Rows from block 4 of a small multi-label audio tagger, named by matrix and row number. Each number is 128 + 24 x the weight over its row's rms, rounded and kept within 0 to 255. All counts start at 0. Numbers have three digits each. After the name is the row's rms in percent of the matrix's.
Before each channel's rows are labels from the 100 clips, of 14848, where the channel reaches its highest value: "strongest on" is what is common among them. Only what is clearly more common there than usual is listed. The data: synthesized solo parts of chorales (CocoChorales).
# conv: width-5 conv, dilation 3 (model.blocks.4.conv.weight, 384x384x5, each kernel summed), inputs 256-383

strongest on: horn; note B4; note G#4; note F#4
conv.279 086:121108140118104155122160116117123141124203122165184095149116175122134131115101119129098070173125104139156125059105106126127109132111136078112090117155104130096138090127121115121125134095110098168141124078115138151164141091127138110135110138102109124146117165109123109150144100109130148101144128146132120159126082112116125133109104106122150117132123137138121084158166155090137134171120

strongest on: note A4; note B4; note G5; horn
conv.178 105:113124125119124120139117168148148111116131141162195191138085129123128137133096157108126139120131143149116114101119125116121111080162202147165117175109170112211174188134120065139095126127128117141125154081137089105101124096119129146120168095162111151115143115099153131146124122127162083133172126144145123129132102171088130120174110092111147129130114152138133120138080133115121138135129

strongest on: horn; note G4; note G#4; note A#4
conv.375 091:116124130107142155152138108137150153174147045138159071121075150124142161131125109142070141140110141132149121120116133143124123118121123121101158121159139116136130080116082134138131082121128161144196109133125133118136215175138123121124089146130122087088152132156122149125152118157138148138125176125116141126089107119138140134157121153119127122111158122114153140172168099119122111155137

strongest on: note A4; note A5; horn
conv.301 152:106119128099149120118130130099098107217131103107143128123135131107122096114145130145120141104214124132141128124134120108096119106161127130120134169120088121144122138105117120118133114162115115136114113229115149132092106136145146127114145137123131144144128159133082124161120127102113147126105130097117153104117120154123087133123092105173129109133106146106118139121136105121128097092111

strongest on: note G#3; note G#5; tuba
conv.112 090:120151104103092127122127123181144136129128106158157129141106158139124166133083080149094117168153151139081105147125126119117134092114173123143121142153114092100153119130144171121213095136146145123118137210113141154135125155116130104160146106115131106131146109169126128138125135107115137143122167102149088102140126126098087138134172125177100129121122177124115106115127179094103176111104

strongest on: note A4; note G4; violin; note B4
conv.106 111:144142119108116127116092120135152137096103251107103096133181134173122128110146115133149132138117118105124133131174140123121094079115094108167142139106124160111112120119201104138110131143131117102115131155086135134095111100134113191142163090101111135110166109134127139152118127143122120123117126112150125196113156120147097138121096134142111133117093120144126109152101142148141143092161

strongest on: horn; note D#4; note B4; note A4
conv.90 112:105117148095104150112144131131159105145163132134068090102096115083132115120098125115148180113109141181126117138148106107136140115138160125115139131112141119183096196135168142138157144097163122156120107121116131101104096112159163107147124181082119128105122068139131098132167137116111120172148086187119094141186097099128117121136098116100131104123150141115130114150138114127162142165111

strongest on: note F5; trumpet; note D#5; note C#5
conv.382 098:140107105078149113142129093112132141116100153140100136137131123136107097077127143110133031136118152113156088113144135108125135086156120144139134170127130113143140135140137140126110093147153150069151143155101107140103186152131138086108137115135085123123145075121121128114112121118117149141147100094125156135115118150161145142136120164131124154114123158144160102093117123108130188105109

strongest on: note D5; note C5; horn
conv.283 114:088095140146116100103119160154121140168120100124094176127094125122133115133096146133141156096121096126138092108141126113083079109185208125112150126143212124125159129120132114141108128158089114140132114104149152134117114144128141153137155116114116144155134159111117108126126106139125134135169156120162134091168112109128114108115099141162162126136086115150111101131132116134129117145145

strongest on: note F5; note D#5; violin; note G5
conv.342 094:121113168127129146137120117101190113138110196073128113117115137193109139127112136148123182171119126109134160175133140161115137147146071119133164148142134085184130123204116131160160135155109141161122111150151089158077126156081126124150123123155148135109114122122131118124151095148125130151152137106108120156118138154139139148156118113129153108126141144121143174133123115123111131124125

strongest on: note A4; note B4; horn; note F#5
conv.248 103:156119140142140153151147128151096117123139107117197130121207145132154119124122141109120104109069124149113109098118135146148150125172140110125135109136138126112093154101097077122094113174189132119119156136110095151169152130142133140110112125133118182096163134124177151127135123114123171109129161139104142130132099124134077164109127132137116127098123089136143134122149098134116134111124

strongest on: note F5; note D#5; trumpet; note G5
conv.280 093:129097125139163141187108161102123107096079099143094089137174148135096113115081058131097157115112117143117128128142142098075108123133110140155132129135103144161119139174104153091156116110134100138138147093117122140090132145152115160122121114200129090132129081121129106163158141135115135151119142147138106113188138165138137135138143147095128146143126150146150104151134156127118183109097

strongest on: note G#3; tuba; note A#3; note F#3
conv.268 077:125128122120104102073129120127107100141136171118137127133103143169082122112094101157156113128142109117093146101138122113112113158104186140091159156109157109137130185136114111145151096148096153136127110142116100124106120129149133081127120113090097121162137116157113125155164127129114148108106150091100136131154098125109116112097106116170152164123138108110087119094188132094118103121117

strongest on: note A4; note A5
conv.363 086:137162119116123110094138116121125112160115142106132127130055130121136067108135085149143106154098099105096119121126120164115162151125092126111143126173127146152130094151139109119157150111114143128138124198132158112133130173128104118167139136154100139155136127129111162123142134119135157133117117117108124122097109079127123111073145163133149112133139138118113139116143131083106140110135

strongest on: horn; trombone; note B4
conv.374 112:115121095144130103113147085160149050120140116094144105000160118126107150136102124150110110108138101138101159127128106131181091085148150147117141106104157103094112116110108115106137149143140124060122132138127103111138163120146164156125141122128157123122127177116142119127095130108126119158161127093146110132105117122130142126166139108131117118132150131097119146144132119146158130118121

strongest on: note D5; note C5; note E5; horn
conv.130 094:132138153134150128112069122129071158091102170097115122118127128104083160130090137112094128130086107133185112134114139122176106086149110100128167161129143108113150124113087130157135153150109120128143132156177093109095135080139123132124115125095157164159114120117102109124098136126137149137137115116095119159114141137132130108186118119135145116148155158120119099119108069131111126146158

strongest on: note D5; horn; note C5; note A4
conv.186 135:095117120118107099110096108112099193095128123136100151121169107103124165150096166127149138131120147106155107152156125136102082118162135134134126147118255154130119128123101150165142114123113154131128122095146106118138064104139141155134116135125094131139109078112116107120117131123122136139192087166134106098121127143117165124159127109072120132130132102122124150151101103161133143185145

strongest on: horn; note B4; note F#4
conv.86 102:125148136142138139134151097107200145130190160170105162109132118172170137107088128126127114125103143125106159114134124116150154103131105096112119102138091094147140122113116126129173143112102091117143113171112113150162108146170117116111129155142122183125190121069113132153136128131110103126138179122145141151105120094146099104065135128150127141114129176098099121155101123079155148116100