From a checkpoint of a small multi-label audio tagger.
Model: 4.02M parameters, activation relu, widths [384].
Training: soap at rate 0.0035, batches of 384.
Data: trained on synthesized solo parts of chorales (CocoChorales), 39062 training examples, 74.7 epochs.
Rows from block 4 of a small multi-label audio tagger, named by matrix and row number. Each number is 500 + 50 x the weight over its row's rms, rounded and kept within 0 to 999. All counts start at 0. Numbers have three digits each.
After each channel's rows are labels from the 100 clips, of 14848, where the channel reaches its highest value: "strongest on" is what is common among them; "lies over" is the class under the peak. Only what is clearly more common there than usual is listed. The data: synthesized solo parts of chorales (CocoChorales). In brackets: how many of the 100.
# conv: width-5 conv, dilation 3 (model.blocks.4.conv.weight, 384x384x5, each kernel summed), inputs 256-383

conv.221:574539460507490518614416515506453499566455560523533448490434516481478539540553572455457501554498479523508498336517477499441409447390587525494508493538567409606581462593438456508462477453495472509416503426539525534525601500552572422489488432468615573461504478433521544510626465520510497598556542470480559487457450479461470499506426490497479533485504520610470454540548382442532565510599
strongest on: note D4 (93); note C4 (49); note A#3 (40); tuba (37)
lies over: silence (37); C4 (25)

conv.81:523443490367499534433477512540525545518424520481503536486501467399515533492498534479459446516535450449453465481506485444524525525514634479437453516443601377572583502557449551478456506489472517542560512479482526451476485508450473386447533507561488526426509523496471441533533418547518530473509622628534523495426489541410557548489491517408567516438565469508518494513462429496543548529455
strongest on: note G#3 (94); tuba (56); note A#3 (53); note F#3 (26)
lies over: G#3 (94)

conv.236:471511511556569522471524417490549444459581465489478510449514513512502507502513527383569503569460577409541503411547466461527537545768527484470581482481462451493527606550499544541600513495416560569463508516439539469534503509534522370516479529422499343502495459479465520573482537482551458510442445505498473564537535433547492489471519480553501443464542437498502499515491465553460507556439
strongest on: note D#4 (58); note A#3 (56); note C4 (40); cello (34)
lies over: silence (41)

conv.38:423563461470459492522494439527498443454482414479505534522624477391461497452441539500587526561459499423591465459451552569455438533542437553514589559474556455545370556468383397509572470546512568540483492491436560500518496500528527389485507502541562460517526419387474473506516532497491470549394445510523513476485486453541459408455526587483523495511504497531559496490539481546480497537480
strongest on: note A#3 (92); cello (84); note C4 (41); note G#3 (33)
lies over: A#3 (86)

conv.163:591498586508439454488438484565508491518412573502459469502661463490597435465487459421540486507546439425519571521449556523394458420481420507443559513470420523514505549467438599557448458592485472558473524593465509516505474521508512583488544604521583523463486482489580505533428517479418636476513427708528584458446497458492646501439511551413539519482472487471445464501514514566444448495482
strongest on: note F#4 (100); note E4 (40); horn (38); note C#4 (37)
lies over: F#4 (100)

conv.56:523476537466507476508446553435528465479430536461343521468390558470519507549534502514531526484541485464507463461529461474442509461506581500471502463476421479536556456493552606476554536506334494517466519488506454554516545577493485467413471446599545475568565537495553578569541523528544470490519450533554457508512426506588459499603531486525587398509461363542497557569449522580456496487486
strongest on: note A#4 (83); note C5 (71); horn (43); note G#4 (26)
lies over: C5 (67)

conv.111:551467606447448509452471466512514474434453496547547484552609565500504500520572561394516429460503504453503500395471536534538488481459621514483456461462487463430528502556506398488467521536381447433511481498510507514518537530443496515562488542605442455513440652513440476492458405399555501509513446490538518476505434443476457428608519562462479468547454374530484504504452443512500407433494
strongest on: note G#4 (81); note A#4 (51); horn (37)
lies over: G#4 (80)

conv.204:537526534481518510498424517522515490457541453474676511540484534424497483528597560463558460497492515496506475504547584521485423465531522531517544494507495550497504510538506560505497511475564505487502526495503376533411535476516478574493498443480469564473533504483488501539476481512496479538460452420470506564475534571568450506619501505483465468509403479506459508484461520489494531502442
strongest on: note B4 (75); horn (42); note A4 (39); trumpet (29)
lies over: B4 (41); silence (33)

conv.371:559532580492522586483507508469553503532474354374532467473427476620532486485577588483522473505472453444583451520462599603522496517557502450484490580493505460438399438510565419527494487531521578519519538516499538414593577486563433522524513508535464448470532633359555628583437508571520506452539528567485503520468423551486579445566471549505528484510580366502452442436522459449439459514552
strongest on: note F#4 (60); note C#4 (34); note E4 (30); horn (28)
lies over: silence (61)

conv.58:438539485549553491480477527474481414481477493482493549517502502470513507534455447490510550471501332518463518548578484505480555549468532531557613536369405540482485459459467488489443516498470429425497524524504506465470575502566504476480463515511380493469479400548548507470468471522510462441535561502531518540615475412479489545438553467478515491511549450447548501499531401508515446507501
strongest on: note C#5 (69); note B4 (33); violin (33); note E3 (25)
lies over: C#5 (63)

conv.243:389399499509544554442469477451481499512511475485499639563488516596622500530481477497562497466434503535584537523482463548537480508498452476449422496482492561365483680441568471581473466551552477465513433451452516419516488505464522484479493480485509550576503581498482540498435557525507487430570643510528482553505479533514460462448469517433469449492443597432556571505537480433462475458431
strongest on: note C#4 (71); tuba (36)
lies over: C#4 (64)

conv.52:482538520501516438540482509500548471500538487470495511483510545571417553481462405572538527565449470509516496517449497592447473615350414550543520536514471492462511470581415574514444499518487440457554498489499501470553445486501542457523461539506535416545482547553441504524486481453483459550428404497530490646585497533525532427477534449542513538494476476510452529511533543498475525488532
strongest on: note G4 (78); note A4 (30); horn (29)
lies over: silence (64)

conv.55:408574492550608594474495472433458466438495501560467425527440479573514517523395513528601459504554443524514524507499468484556504530819524499520493518563521434606491481476506520522501615512532568480455477419541497508568493519526564373566464384485461482492587585464538471496493459493470520559499519437471512502499497514558498521503504431472533475540482430607580544449484471503508519566510
strongest on: note A#3 (82); note F3 (55); cello (42); tuba (39)
lies over: A#3 (68)

conv.341:470444545512483483479523548520465497561437574569475462494538457382440521486540518491487380550587490505384545479385489481533460421594497560443552460493536386567525552500489439469463537543491530579533508591489511461480524473481463369488631515559463524541513465490437490575600507516470447451458517584496492529497436439450381549499577452411562486470497444504484514518543544502562471400585
strongest on: note G#4 (45); note C3 (39); note G3 (35); tuba (35)
lies over: G#4 (47); C3 (40)

conv.191:432496482530545553527453496475448545551476454447691489460434602574460436504559507452560515503473457505536463510427536533520509482627579524449512533470557514632519502521415447465537524501548436527552600563447517482429488458526458551539436448512472561466451469458500544531462429506500436413502461399444522538406580503384468508504422549451574484485508449537497505509553539483547471466529
strongest on: note B4 (53); horn (40); note A4 (25)
lies over: B4 (51)

conv.206:605563505561553502503469537541507448484459598507568479558476525449464421529515457500507539512487414528541451541587478431513550546434470467556568526549597529522427372541533404539508439500478497515518462516471507550409556509489459560497472542469421513545522400508520527472458575538562472575495612458524525533459443478481491543608450510522430451551569512416470441510489519483465485477504
strongest on: note C4 (72); cello (58); note A#3 (39); note C#4 (32)
lies over: C4 (65)

conv.41:535561582497502509534571493488565521462467472497421517499587458572552544514440475463479502515501486482451599482522485406490486421453461512510503483413477571513528429451442465538506454452467503492594587534530525458642492435418474502548482543535547610521508488493493447477484475394479498515479655558582557583463569401521582483532490489386577526451440540484457535531477502549550493483476
strongest on: note C#4 (68); note E4 (34); trombone (29); instrument: tuba (26)
lies over: C#4 (26)

conv.159:519487461509527522503394458521444570518496571466549479510470490541523458415462497564486473523490435457529463479509563588534483533532458514484560509363506463499532462529633510494525551488524532469477481447506515510376468531520413490511480459509482564452478557494526487508421386544503536504613475528488528438419478571501571460453483536555413560540474539536447508506496451446411514428510
strongest on: note B4 (94); horn (72); note A4 (52); note C#5 (31)
lies over: silence (35)

conv.20:474513494406455541483494477455507601515471569537472460479541491403535475464604448416473539462463466405451509478615525488552471485515493459445435557425463548506479515499580468454485483534516439461454482517426559567450452572489481409324480395532516455418460499498566390489556566525502474439466495546470541484466504535524434472472513540448540575453431522441483476505535465538527470428538
strongest on: note G4 (66); note A4 (27); note F4 (26)
lies over: G4 (73)

conv.5:488493601527530461532529548519441520517477484554583557478486560427537547501530468510501485509429457490536493443457479476496538463481664521493506451501425569495509461498407461543506520431408488502425557548523623542504568472514514520438457538425494515498492469472476404541451515500511477591575533458512502531524440506480531480507505533508528486492471423444550579494618477473480502419459
strongest on: note C5 (76); horn (59); note A#4 (58); note G#4 (42)
lies over: C5 (75)

conv.180:451504459473509439604454499445489540583500427482554390457532567568573491487520504493402467435554511551481447453416515518497455442379455558449447473529452431441536533508447540571518453581529483457520516472503552521473499525537552440527477488562502541495512583465543544424512464574483420480498395541481474513551522499434464492508559528506466568458505473527470493470443505467496478472461
strongest on: note D#4 (34); note G3 (31); tuba (29)
lies over: silence (36)

conv.162:475506490489644561505503497536479463424423637500479527443455440537512472526464502501458440500466529542516505485556480498453462572503455542573577585473500437533487475499506434491449441464457554532601487481497559533454617500498467477498533448547589553529479603535458501444471539491489501537482711464428495583508496496468568536449508502493426496495459499485487478486525456435490496514444
strongest on: note C#5 (100); horn (51); note B4 (48); note A#4 (36)
lies over: C#5 (94)

conv.234:509487572500563552521537418536545492462495485460490521470481459492502488480460458520498554547560458534462521591526553523381433453436510485501468530457422455477469382484562376510498615540479498466462499573511483513479514511412578548586476479452452530630463371545452423463529617475523486509536346508533495515657422457548508515456560564487469505526563429526433543515501538550487514515523
strongest on: note G#4 (94); horn (41); note A#4 (41); note F#4 (39)
lies over: G#4 (95)

conv.246:482476465539440511486483509532603556423532811425484469498492488522536432539515506505468454453505440459556467497461551510489459487434510539611521582503490544554568495467626462492512424501542506507477544477454489531418524516409481562429507381477491504481541549488543443497508467430484481544577470480546472638530460467454489524466549451518423547411458480567549464494412496531487575489536
strongest on: note G4 (97); note A4 (40); horn (36); note F4 (28)
lies over: G4 (95)

conv.176:536452475549464521497480351499518519512527419515551423546515486446465543452498532426478555561434322517542512560512527476488500470491474505543490451401508495430510533516493590523452565533521505454513529534494487430459539469497439541493439495551523478532504578412400488498556446424514490440536437530426550520447515444574551473529599532499546499542568596487542683481437433428525530469473
strongest on: note F#3 (61); note G#3 (37); tuba (28)
lies over: F#3 (48)

conv.77:546465522564501495448498505572618502532538491462471442454521487540443527535494566509430551524505487566481488493545483390555480450384505477490551491604515475478482488476488529433534489527456468477453511486433570555496478560546498475547492581469451483482469527529487508464434575525514457511475452507478496517619487475546470540461522474670488538528442502538505502481479497490457483465565
strongest on: note D4 (95); note C4 (39); tuba (32); note A#3 (31)
lies over: D4 (80)

conv.227:518506477560537525477473488503570552471511530457508467496526508494490468444535542524537381506413646509503505546484585499494522488509536567536524541435449533513411534499481489469535520435551621550519510536501484507446593513439528500470487562508496514432494484531546455479432511549497531513484534474451484485465484527512538458476516552559455490445525573453535525542546587550435527460549
strongest on: note F#4 (89); note E4 (44); note C#4 (39); trombone (27)
lies over: silence (65)

conv.381:557524475578449449524508434553509434584480557417611572498508534505476550460432506525601558495523510471591432457499496458451495574500471531481558558545605560441512471434437528512491545503513499480515481426436507527529502509518548581539486475479531464614510466463565528479449448536487547446576449448514536559513395562489544619579446546539496516559450472579524523530505507498435461370523
strongest on: viola (70); note G#4 (46); note A4 (28)
lies over: G#4 (40)

conv.26:521463521570541514427596454501525466516472416524498617586566517489498446513482459507536488551481542391560460493493502527377489455582485433534580507553604508476448525513445434562455476615444486514525396544480486480512475514574548512541472547490485464586519444483514430456513556490517512437499316495601478596467411556514489525532556505515467523500532505455418453465466540474437456457548
strongest on: note F#3 (60); cello (58); note C#3 (50); note G#3 (45)
lies over: C#3 (45)

conv.275:421430518459455528562496533466511528480557582564611482566507524478458442483581470459530425585442450468499449489452543523484587543506422533464509465507476457482619434451441544487505536495682572556411452405494465488518525475437447645487511444521502525419503502485536522599527506551430510398494456392504422551521560493595482407485494423548476438497497528506538483490506564545553536460522
strongest on: note G4 (78); note A4 (30); note F4 (26)
lies over: G4 (85)

conv.213:425478468461516448512528476394400489544549508570496496485483509558519489497455522441469459598515480494481502432469493536462474489548590448455448560488532523465481466447460517406491627524449456441441464501526538568494467453487542507434539518426474516487432485474355405540479483460500480376531494463446466457512538504388549600505516469462718513557467617510562438421498490487459475515642
strongest on: note F#3 (63); note G#3 (49); tuba (38); note F3 (35)
lies over: F#3 (42); F3 (26)

conv.65:498578446519558471454531557445491503522580537444527535553431524461463468541497496513475513540461559459524455538522469512490566547535524514506542547514561467514600437503542383520494493459506493458445521492528540460553532449546537428526476572477449490446510539509488501478503503512527473427518510502623459416547574507580495542553584524473486523509546552491462526566558509441531513479531
strongest on: viola (40); note G#4 (25); cello (25)
lies over: silence (98)

conv.379:442507538536489581541615432593508477488496432517464559575443485431518523579467517581489447521472530484548456491326485533364512525544507428553542504452481540483601558583486437599570525567496506559525414535560476438513590515552477468540509496534585525463506513488512453519426492544516499461500398514502544602553501416486548479582529468502512533474489576428502553489476517461492480567534
strongest on: viola (67); note A4 (36); note G4 (35); note G#4 (31)
lies over: A4 (28)

conv.23:432494437476524459508491528514439513444409482573458489423448641535495594584473542476541553530474457498529510547604501415499456490511609506430518573430534496400489449514441530439498623492406539579425395467576544458541461474476413480444464497505512514556475506466446402491485497494504439428482449529527496513482532501494534463547564507424615583516602547514445559520476581475420454490498
strongest on: note F#3 (92); note E3 (65); tuba (54); note G#3 (51)
lies over: F#3 (93)

conv.37:495516518472553508508462546462517575546494480499475494514540537440482505436525474504528477490494556539445492443516426439617521529560497389444415456497500526501537467449535408515496499553501465461463537514413600466461478458437510510489463512390468532540434546511504482433522488542538513476496476437503463459565399539435491581562524433500554422628505507414456369596477625377575474415434
strongest on: note C#5 (99); horn (62); note B4 (51); note A#4 (49)
lies over: B4 (35)

conv.233:496400439469352442471582462531473489568562487516564565499503477476553495424492490431515515656506522459442468450588443473462392490446492478525379520516520476499523555471628413427445469488493523507515466462457510454471501486514507505517547528541492555430558452424528453471531439456501544449514480545515516476537537450412550455498515472552602559510483549531494468510412543622433592493547
strongest on: note F#3 (79); note G#3 (71); tuba (47)
lies over: F#3 (73)

conv.251:483392501552517556441497463460620445499495494520447500479460466562500516403438525459467521454526502559492516516493498494476430546512439523517525500423443522507434500478476552483506502460480458508509446548452570443477511426574464598500543502496542477430472562475489561555509460432487525458499587475524566497437584491579476536492459521452503459529479424521573413461513490437479484516448
strongest on: note C4 (100); note A#3 (61); tuba (50); note G#3 (40)
lies over: C4 (56); silence (33)

conv.327:489539507504471509487436510466490514449652539483691601453491505470470487463492533506472546527546521520492463479506519462470445426663565505533511480614460495545431482466499600444500497534588460451496659494489538480422526475530486489494500450504494503600475466401569557517472481477476416526429488479486473548505486547506489556509512526448508503507423434483471452494499470448456479509526
strongest on: note B4 (56); horn (54); note B3 (44); note A4 (36)
lies over: B4 (52); B3 (40)

conv.70:519548387489483522609565495501418451551537510455510434455500525536432540520442520530442481488509498531528535488473551506523562583449399508519486432418597582493508517489440457542573531534511480520422543438502503511550446537530406504464391533545455503443542444470490489500418426554581546512531440570493529428420572509444575507510527547487613501482492490484535512512512476434529408472469
strongest on: note F#3 (69); note G#3 (41); tuba (34)
lies over: F#3 (74)

conv.376:581511551453477489518474533446478501531499549496497468506467479387473534519431457424544505455565594511531498502393571568529483572531529570499516527498507423599502575600383578583563437546491427525472499585464519473537481495536588543486500436530565497490465539450556529464479490542516460466559550487454523495444470534489462526592395525453552480415559447476445441476566476511487413555490
strongest on: note A#4 (66); horn (39)
lies over: A#4 (64)

conv.18:499506470479498545473484481458590467538450445439452488491533480539498513468513513505520528461637477455554513562482488513527485459629506464531536481424524497498506521453546559505454487559509476555549571463458530508508462404522496616529579443454516550536417511546476474461531519532553508544509438671500534460542523536558431514520600454430482533483647393553460498463451510534520446422443
strongest on: note G#4 (100); note A#4 (46); horn (43); note F#4 (42)
lies over: G#4 (100)

conv.24:553499464460455539514580493464554489522510626500467544418470473626558485503475528497524472620442359530445464504570489520465558488510403415501485494580546454557444480430503567516469429597512447503524497502543466510514505604580431457498511429523517448480551491554483498509478490516451610502539537542484574613434486476561555427563433516507473475448588548510524405468479514484495523614470
strongest on: note G#4 (61); note A#4 (29)
lies over: G#4 (62)

conv.358:567459616529506465491478531505568504537443435487407454467480537529517564476471527561484496501541546493445481475488566476527573463401651461571530445485453446497514513516442558480479547449448542550532498529472499528492532490620449565525524555516546490497484493500468547524489468462443556524461541494495525428560467541522524535602491562536524504498462470487553531504567529476494437511479
strongest on: note C5 (71); note A#4 (56); horn (53); note G#4 (27)
lies over: C5 (68)

conv.282:537585462538564498585501431440545518472443500407577583490527476438531488486565567547514516401530412468518482520397514459428538433542426491480454519546472565478470558502549498639586457597519508526541575533561454440492493491496495551515434466509473539509459502467500501524448478565437528540383549446559552451485476553476419549568448543505466460465487515488517476560532502544510575449532
strongest on: viola (57); note F4 (47); note G#4 (32); trombone (25)
lies over: silence (35)

conv.16:423510470528590483508442482492398471454485444528497583545464508445548480500494482506561528437508474540521489496452499479484524521494495451439524516426449477604538511543454551501495452470548487429448481534473543504590452666524451501553508463560493557648531536523508522542429491453494527461597646426502501428511596551573423477510456561429514370525496612488473467498498501487434457496447
strongest on: note C#4 (54); note F5 (30)
lies over: F5 (30); C#4 (26)

conv.347:525419541460523505517544523471437456481486675412466499628539506562511539474530558454629490524489478489465511471622481473422415476398667495417493551474562474569473440553549506570482512483513545390419455535547452564405506460452565482491626470474410504548501586523455490473538472582538510579537409490477500647510478508477529485463500521431493512448551590537518481471422431551437436465537
strongest on: note D#4 (100); note C#4 (35); note D4 (34); note C4 (32)
lies over: silence (42); D#4 (30)

conv.63:541533539528494509411432496482503482536444577471539457490551448442514551465411468495461614477546539459490497491463492551455536430510532498493505516495591477463499549554409486557547487421526499520475367478539435535482427536507484408495461510523454547521475598483461491410461449487465541528505551526519508566494392442500501494458521471502565438518403467464517600500463521464419518516510
strongest on: note D4 (99); cello (42); note C4 (42); note A#3 (32)
lies over: D4 (99)

conv.345:477497458409414574384539531519495513523403528561580490475558498477446463443427457520557500536557498507481506476497511497493449544444624522511533459540359386684496574546464579456486480525447458521502472378540556509489504490496539502497484497549534510495553420571503465535540476466600484589588475470441493445445445486505476568478508470532579496553489565520514464515490516479505528483530
strongest on: note E3 (98); tuba (52); note F#3 (43); note B3 (31)
lies over: E3 (99)

conv.57:503432560456619519409482436596508470561473395481486401540525486469486540536487543522554506523464428516594549448462499531444470553542488411478466449521498435555423529478404579508523538580487548531451439541483431513447409370566618437527458522449550470535473455507503530565489574486570572490519494532505489573516463450400548471442498463479527515494449442541507486495526488498506511622542
strongest on: note F#3 (50); trumpet (47); note G#3 (41)
lies over: silence (57); F#3 (27)

conv.27:660508519490512516504529499587435494498443643533432458446732467454509450464505531547507538427465526506520476517496467545474471487449534514424466461429471489445499638520536431579498565491463568574460476518515486465489512411527516544535532594435493482521525508499451523490491495512502564485597514632464527472499489470465538498564478533440548459520413403451467546529451489573479489441468
strongest on: note F#4 (69); note F#5 (31); horn (29); note E4 (28)
lies over: silence (40); F#4 (31)

conv.88:515464428418511479492493501504491511490441459445473645487486454479417556524542534512583516475520566481604498473484479501539517469479612524525538563502431508573471484489485483478495517429476608460543514500447486468496542469442409505550445458460517512550500576545493478438533514578498448413602524500516437481454420496560520512590462560560523441511400489425494437538470575603488484445510
strongest on: note C5 (44); tuba (42); note C4 (35); horn (30)
lies over: silence (34)

conv.153:570468463509505520476506510502533526493482626530453500513536519517577504504500541538480489444490471518500577477517492523464481440460466434456477511483558483526573541450511374528388464451478457421459549403459549511456433559516476517496602555554548522459490453456481526509480415507435466479504431605600523523481448446473494509542474509418467486440502506527560509563503439543446495498510
strongest on: note F#4 (56); horn (28); note E4 (27); note D3 (26)
lies over: F#4 (47); silence (34)

conv.216:469449545513546475441428477421470426477464583465433538549529443445456450481515492468554505428520501460465483467584493578505580550461491499510542503556441469638443519507441462469568510548522509436529514495606410501431547445511549443459461559528451519512487562390443388557435529461457473583471555486531511501434528471457470460572521502432464498482543496576451499465571467493489444513464
strongest on: note C#4 (44); note D5 (29); note A3 (25); note B3 (25)
lies over: C#4 (43); D5 (29)

conv.232:599418413503557542554551521560514573580504536533540399499596484405388488550495556533459494568393457490458543465525489466518494450500550444479435546556607418451562530488530439449531422396575541475441572452417501507481525458391492520457546411516488499413513567517404557531558454557420485525484495490486530495552600510427498514510505581551531536418440347487530503459465531501580450548528
strongest on: note E4 (93); note D4 (37); note C#4 (30); note F#4 (27)
lies over: E4 (98)

conv.312:530473507514543432505451613431541517539459427459604513458458605433543471506426510493516476541488515491467491526542533459510389519505465483445449478490508474453454495489529385464564608392464451501540425448429492506542455550479519540532523437578560491491483440534420525554515495496568531431498489511471511477487421560501457483464502500444482480521477482477568550467520528530482461509521
strongest on: note G#4 (100); note A#4 (48); horn (45); note F#4 (38)
lies over: silence (59)

conv.189:535511424573493438453529432435493526498549469512512454478487501575527511548517502509482431587514374466441435508547486466502581515709472495535581463526511484518426494419549527563443442543469486574590496475568495526493560405418469478561538444474618457537492488587519459510521559556550468564541487533523463491455521360534575540450527451510542525426518549577452571490504488594506491632511
strongest on: note A#3 (67); cello (43); note G#3 (38); note F#3 (37)
lies over: A#3 (54)

conv.185:532514477418558515521416456400557510498440529448520512449468512412456508401492509462525468544481528506427544508417513561464488533558593565496528483447501435526428474550471529503525546515546549519522465503450515499502626553467457541592445514544524551492508450467450494503443396510489437510598519554647497412496530565491539534451508585578536464511517449399535514516497465407493479522429
strongest on: note C#5 (69); note B4 (33); horn (28); note F#3 (26)
lies over: silence (58)

conv.101:468462457464567547451516489514590489512477432633539408457495531512525435470397467400346520476466551582457587497519541496569492503504508514524576510462417478513460566527504578541456520559527496488520416488481486552510617517437459516476508519457552528525431541445483519397448435471489477495556473523555476524404574473544607479480438472526506566520502487478548470438506532554465493467534
strongest on: note C#5 (78); horn (45); note D#5 (40); note B4 (40)
lies over: C#5 (65)

conv.290:529466514489453575491495479571517454488581564522483453442488457493518525440549561520516482495616501515503490499516536534499540534457555550489430487480564466537564476528692428476645429517489531553526507611537498471493479445494505492527466495619498486438505478435479414517547457484459469489434519511501514487412513471418455463521453468486495482477576589476507492522479500522555566575495
strongest on: note G#3 (100); tuba (80); note A#3 (49); note F#3 (41)
lies over: G#3 (54)

conv.335:583501450579505469483520475436586484452496524435523426515673556542539460547492556459443530470499531426443468444513494446514530467565495513518522505416546490417536419564515500493453521479452492518476624500444466541590541504495526549420480377501532389452528440463559555566549470512506481506586429398534421525463381516572456513532529460522369485473579429538452468473487494462585493503494
strongest on: note C4 (62); note A#3 (53); note C#4 (38); note G#3 (31)
lies over: A#3 (38)

conv.231:421481499561477512457612512448453498644487465517499509504500565526485493476425594513512501492646529500464479543549498468496476479618525481485483506509460481523518489496553363422420510605506501515469577560498542505516496509553447475521523457495481477498536415541501517495517407523520529435535440616545550481604513476403420548497596511421572489502647473520492486478506526552485469528482
strongest on: note G#4 (69); horn (38); note A#4 (34); note F3 (31)
lies over: G#4 (67)

conv.313:479556525575599531516489479486504488510525485489506389496508487521419407478466460500533528508415433572514587472538501492541464427545393471517491564549517555621516495488443496467568496492496492545488460496461502593468602427440443534428500486484612567397478471392505499541452456518435541429464638460491493480429691482573514483503415502466519489476523450508533522469521542519537492610486
strongest on: note E4 (96); note D4 (30); note F#4 (26)
lies over: silence (63)

conv.267:490450491469496501566486552461550510462575468491489536475515577547459515541528480420583543628474404431447481475400440444514404462461428467480482542541436524541511501453430543471484509421578480587461414492487562490604571604492420593478460548535540544497487326485464505556429525457476501433505464481521500470530442446489494511463477552446498485450507632493489418499500503480520419600485
strongest on: note B4 (81); horn (73); note A4 (50); note C#5 (32)
lies over: silence (41)

conv.360:511508530514498516474466483582531484517574519477704563560436549638492465538448489558594523595487442454482474525458522545468488490525504503463533533559478481453502472485564398500531521567569430446453625423478512486550468466543456548488486475502442594419469551433546392545494543424501415508466468450574507477471502558479496536219471457422471561469488511469498511475465513479547448537523
strongest on: note B4 (100); horn (65); note A4 (50); note C#5 (34)
lies over: B4 (93)

conv.274:633552533506569440521453430567546516466496643480481432452516504479562512497483511516556548530440462456444510563467460608610468523425436520480493505512490413397469450476494485526512489508510527582465543511594530497449459453503518455546456554432474446516401515558522486535506428507460537383509408561512515554512420521503559558509451575493551501464492466453516482463515461512487401547484
strongest on: note F#4 (98); note E4 (42); horn (33); instrument: viola (30)
lies over: silence (59); F#4 (25)

conv.75:536492563497480490452440459475492471555531578444511457485568514534528458544518431526486527574477507527598572482444505454501560560414629513528508544487508546641441532443625516469559564537570511445469506455487574489450504460538509427465592532499534426491520486535591511502500571582611482558545455494504502558316428546420518484464539477526544505504594498486490603520484468511440471542499
strongest on: note G4 (88); note A4 (41); horn (39); note F4 (28)
lies over: silence (45); G4 (31)